A small image classifier, trained from scratch: 14.4M parameters, held-out accuracy 70%.
Rows from block 2 of a small image classifier, named by matrix and row number. Rows with one number belong to one neuron. Each number is 500 + 40 x the weight over its row's rms, rounded and kept within 0 to 999. All counts start at 0. Numbers have three digits each.
Before each neuron's rows are labels from the 100 images, of 14976, where the neuron reaches its highest value: "colour at peak" is the nearest of a few named colours to the mean colour under the peak; "top examples" is what is common among them. Only what is clearly more common there than usual is listed. The data: photos of plants, animals and fungi (iNaturalist).
# fc1: MLP up (model.blocks.2.mlp.fc1.weight, 2304x384), inputs 231-307
# fc2: MLP down (model.blocks.2.mlp.fc2.weight, 384x2304, transposed), outputs 231-307

colour at peak: white
top examples: phylum Tracheophyta; kingdom Plantae
fc1.322:498459414510469511512521441487417566525515496496569497496535459543500463463512537527536420557507578472489483550561530554508430514456537545472441559440469471462557538547459567521517515530570557499424563516437399505492522431531507560
fc2.322:460499460540447523467478563560512449490531468503470468499504484422483452481522428501507526502561543489459424438569479439506565536477559440506517577582564590538504502509521517435501457468487432412468486565464525497524513552462506506

colour at peak: black
top examples: phylum Arthropoda; class Insecta
fc1.463:512550442518445546472586572525514531450519497591501472464577486483549466427505479547496441514545485542537389489426489451530545511411482458487588488538558501526526618489554557497473441560505536507485472512518520580511531497507502532
fc2.463:551443522501489478511492470478602493448552523580435464511518485422460463537429565421594480509523504507600501443450544460491496480519476520492521398528502502518509519547513564493439471434583449542552458476537482435534467495528512589

colour at peak: grey
top examples: class Aves; order Charadriiformes
fc1.224:521463534460545538530583507510493535498486455510544488503502489450506505496459423420513521544562525505432586485522516564464501498462508533492534567493516495416528484568448510545572462519477531550525564505548534524513514512514488468
fc2.224:424549588494545479471483489424529481474522503443474502492602494527518495565487504567463509477505522467523453402493496469491485485520571582475533548544456480566489509518501438485473463471500541527514526505502375495543532533538452450

colour at peak: orange
top examples: phylum Arthropoda; class Insecta
fc1.716:469454550542525663516628573532554508557530495461535447436514489479510507499514470432448497418536547436467496489405562583455515506500413495489485479513522485484519526491453473559457534534479483518483503509508526535525541431511451542
fc2.716:489490508463523457564485504482510500491531504529491413471543555562544521519503520487467480491518505503504492560488489471441494544539507499542512557442488451499455493501495387465470506526500470485478503464498514467515470553505532580

colour at peak: brown
top examples: phylum Arthropoda; class Insecta
fc1.515:482475491506563536556492550480493433478533482446580510548414550506445464440506474506508491518544492498494468504496462524517537526526444515520488484494484495487462447523553506457541476522529574447540532474532486521487501481479534488
fc2.515:597543497581459513474440514565513454451491454467499528465438506458560514431453460489459583455522490479460539507432448478486497489574529444485482498515493487578505534541521528470541511456458540443535507479513464460560487490566499496

colour at peak: grey
top examples: phylum Tracheophyta; kingdom Plantae; order Lepidoptera; class Magnoliopsida
fc1.281:540557532539467490510495500544492581525541577567511530524586449507460502445492563504483423505505414463487497522525505491475510558488481526504495531510533471449498590504492527534556552454430481592563488560598525531546495528455411469
fc2.281:428490533551525534472511557512451474545509474526531467439476509493436579481450555513551491451541484546462510532456517457552515472521559483496355532548540455483495518555462523451554498439557511464517542517494494500510478484555433496

colour at peak: white
top examples: class Aves
fc1.296:448554505517615521510539515421561532492506508486499494562501501510494460506481540544477497499484435493562467444584473483449500527495526507437513546502383537537534562442471584544492548452496503455512548500460523490469376517520487550
fc2.296:521465505426437463505475527494524521529500528538541526467522502567506467505551476504497523462478549436484502604563504487524506480488474509534456492479514589493483550462460564552501442517492514484454558518516535494518529527504517551

colour at peak: pink
top examples: order Lepidoptera
fc1.612:573450520501475566485569527474531565514465537524515521508479500536509438532521472530604494530534567515488468478488566495513494489497477608459520503486488478553543449506525538451486546555543464484465542519492518577507441502491518546
fc2.612:462469409476501473535504513504508526506558463450494539452539560490561500489474509526536497532571443590454520483520530404553552540560501514506502488485484424516555508433388448540499519466516448472510528487506497555505451506432500487

colour at peak: grey
top examples: phylum Arthropoda
fc1.460:542513542462522475482518444516458507431510481453485478452576449466527495503438537453485513523450497523458524419487526503435502550470507347469510540546457547459508555465514520538550487455483453552468458483464525540561495486480595525
fc2.460:541450541561505473539467531534521499406502505446522538480477481546441431517538414522385506485516591493502501507451526456507502552417474438557463551531441533508497503528449503483432437516572572494495471473467518566468505453448481487

colour at peak: cyan
top examples: class Aves; order Passeriformes
fc1.90:488454524417561480532501488387471547568494507525536505497439502466483434562479509481555513497503459490531478509593577521490475519384513522528532516614561577530559529430466507524471494536476557514489599566420527562521487448476507558
fc2.90:524529586440549424538512521496512575440520544545483489483514556438501540498449475483450526419504579491499518497548441516495495497538528479492481484444467471486491504377423462520529526419469545463480577529474551425414543489461463461

colour at peak: orange
top examples: phylum Arthropoda; class Insecta
fc1.652:586502492485465579531548520577574559488451465461550446506461564486565538479505508541497560445450554558474471518465545571526516516475404539507538550480467444509525511524577510501473502501474495465540507443538428534505494449581405555
fc2.652:578511529543519476506450530501514496451537542492550433465490487436532527474520512508440584645535498473489535538455522476411485490480490551542472511502550482588490478525476476538496446463466456535451494497436482491522454481466505534

colour at peak: pink
top examples: order Lepidoptera
fc1.264:495523533597488521572411467494490475565481496503473581483500484540455520503495507504512548575524477497501473528546589472491506565500535530469451508560619504494530512580568502486518518551507566524436578524478446467550497552529513596
fc2.264:515464491441461499540494547548543525582489575487526456506486494476564460551513528519490539480526453471456488542381507520524553442530502526481539485506483520534498489492550510499527494506502492499513518489390601488489445446561505461

colour at peak: pink
top examples: order Lepidoptera
fc1.508:518546545453488568600567499491505497453515562557513485475524536433520495505544510558511493468524506589518461629496459503561484487458537516473579484489427469575552535538551487503499556488487478459514612474483480514506566583546487463
fc2.508:504519462504544524468532528458454487439559494456502561544418395577457484503504478531512516450452392516505553523494528459507519470492537557455509511484510495500510472532550530495448553434499571481496528441506545512497517518469554528

colour at peak: pink
top examples: phylum Arthropoda; order Lepidoptera
fc1.131:463409475493514511498472420473444511554460538467565544530503496505513575515516490460549461506581496502520503524506499471439482489510529475413463511492528442471536567476440421530504533529476508497534410489459450497452518514490504518
fc2.131:496547552533512453488537547519537488476484501493447526448439494541573522538505475490461442502481493435490542436476474428522460454500456509496478512440455545493436498537512584468526488529416405462491532542467526557487447503475585478

colour at peak: pink
top examples: phylum Arthropoda; class Insecta; order Lepidoptera
fc1.466:516547472515557506446466547534470503489493512550632590547488503468469442486526486519571527523546492552454519544454417472484513547506591486501587463399428524504440550525563547474506445536541525569452536528467517516558527462473512521
fc2.466:518562545514440532512462489472528504497470461536534613480517505547452501409448466498513462499527523549481497490449476488509555495520507542457495411474487438515507497521464535483496532492469488560523498466474457552525415544447490572

colour at peak: pink
top examples: phylum Arthropoda; class Insecta; order Lepidoptera; class: Magnoliopsida
fc1.53:657522475506436476525457504501479515487512535551500466508491503445528498496478571517482488513484527555494494533483554569549503506533539516452529505545548535513544578498558561513543543474481483580451554521520454480525406489467515560
fc2.53:476488532480512569480520492535502518470537521487499438510432534483536512482457508550515522494502512505510408567472517479489492535530492440499409477524469439541467513523513464507586519430477490348537426526506504489593453444498427494

colour at peak: grey
top examples: class Aves
fc1.633:568535532420503444565509516464554465518484480540542489398546595470528430483474527444500488504484495535486374561532538522550497536522470466486515537556459506461450544494576452526577492483437496551536506523495518550487474478502531527
fc2.633:501485440530518491530478462483478449472514507525548525517520497517438538561488488482447414485492525507526527561452517505503420534498499428517449508470480509501514551487532463522485524498480489451470534542598511538507474559513508464

colour at peak: pink
top examples: order Lepidoptera; class Magnoliopsida; phylum Tracheophyta; kingdom Plantae
fc1.423:426502523469592498548476465521489521482435518449588440500463486481535590461567488479453482475527426548565551457450443470440585520497511529432498539612596498465476542567502489461440540484508474517489456465526475475483533483575511475
fc2.423:456455573529501513494460447458474481517458535495492467506552431484528494579511459488427488525505472526535513457445539424482521518523529490507476458480439478507503531465583530464460521476509498556507517579549538555573527504439552408

colour at peak: pink
top examples: class Aves; order Charadriiformes; family: Laridae
fc1.529:430526488477496468465556459528492508502527467521517453540537503493508545462453531528482456521546510474483520498477564461547478530597537488439491498487509540506518501513487422507548571514532469520525522497509524598552509505535456538
fc2.529:483570531597590497524544542499502467501526593472517496451511541479562514525536466521580507539506484486546541437561540433498571512518493505468486534450534454544525503518509433475505420515538498478456568486495515480517499487461466523

colour at peak: pink; white
top examples: order Charadriiformes; family: Laridae
fc1.180:498474518546521551554614508471508514536488496512559510523529510455534542471446510478487442478521493552482510470477503454543565512479423555444542520446508476536519501528546494477475529525517494525579470517491562539586564471549518483
fc2.180:473466460524496508556472508479433513470500608484487489435500480511476433468490474521498494571505479529524574483518478451446453517402560493469517525504511458520523473508508507591438469482543506537478475459460471450503506480479537488

colour at peak: green
top examples: phylum Arthropoda; class Insecta; order Lepidoptera
fc1.185:540558488500483469519518576474482506520502492458465500525583529471556578484361524463476481546482496488529488571490498463494508459492499434511509489526530460552528553491483501553438472523517491502528508515452494535479551470459502555
fc2.185:502566577476492461486489468517478440513539492478496514496559465517526528471416499530476533539457515476494540545441469467402513462561518525514412466435482519496527489512471516503470480433445492542538447476420529491497445520400508436

colour at peak: brown
top examples: phylum Tracheophyta; kingdom Plantae
fc1.762:545505561497603532512490476527599495567484503500456491458509466499492436521402526420450504523451493438487463546542524487459530487536522535558513581469514561503547464551480501508495502501528492533508522483458420498479506497504455499
fc2.762:536498519485549518463490543480454522509476503484506514479517497451546469458510527516537452472512531526469548490466452515476530506502470430489516550520520486523528469435439421473474538539540456497552527489585478512495394448512471519

colour at peak: pink
top examples: phylum Tracheophyta; kingdom Plantae
fc1.353:494494383482459522501505508548545495479388507510515566440491520552509462446516517494500587495522511410450428507484506487520485519546489552566493490475401482491464586542616489474518566496581478487452501541497505489490497527496456465
fc2.353:503463475516470518451427519532538483473526581449506437561443430559480499477527498453484508505509448525458474529467462492447470477498448566454508495379462520543527480484369599545501471509472531493496550512538532536491481507421489468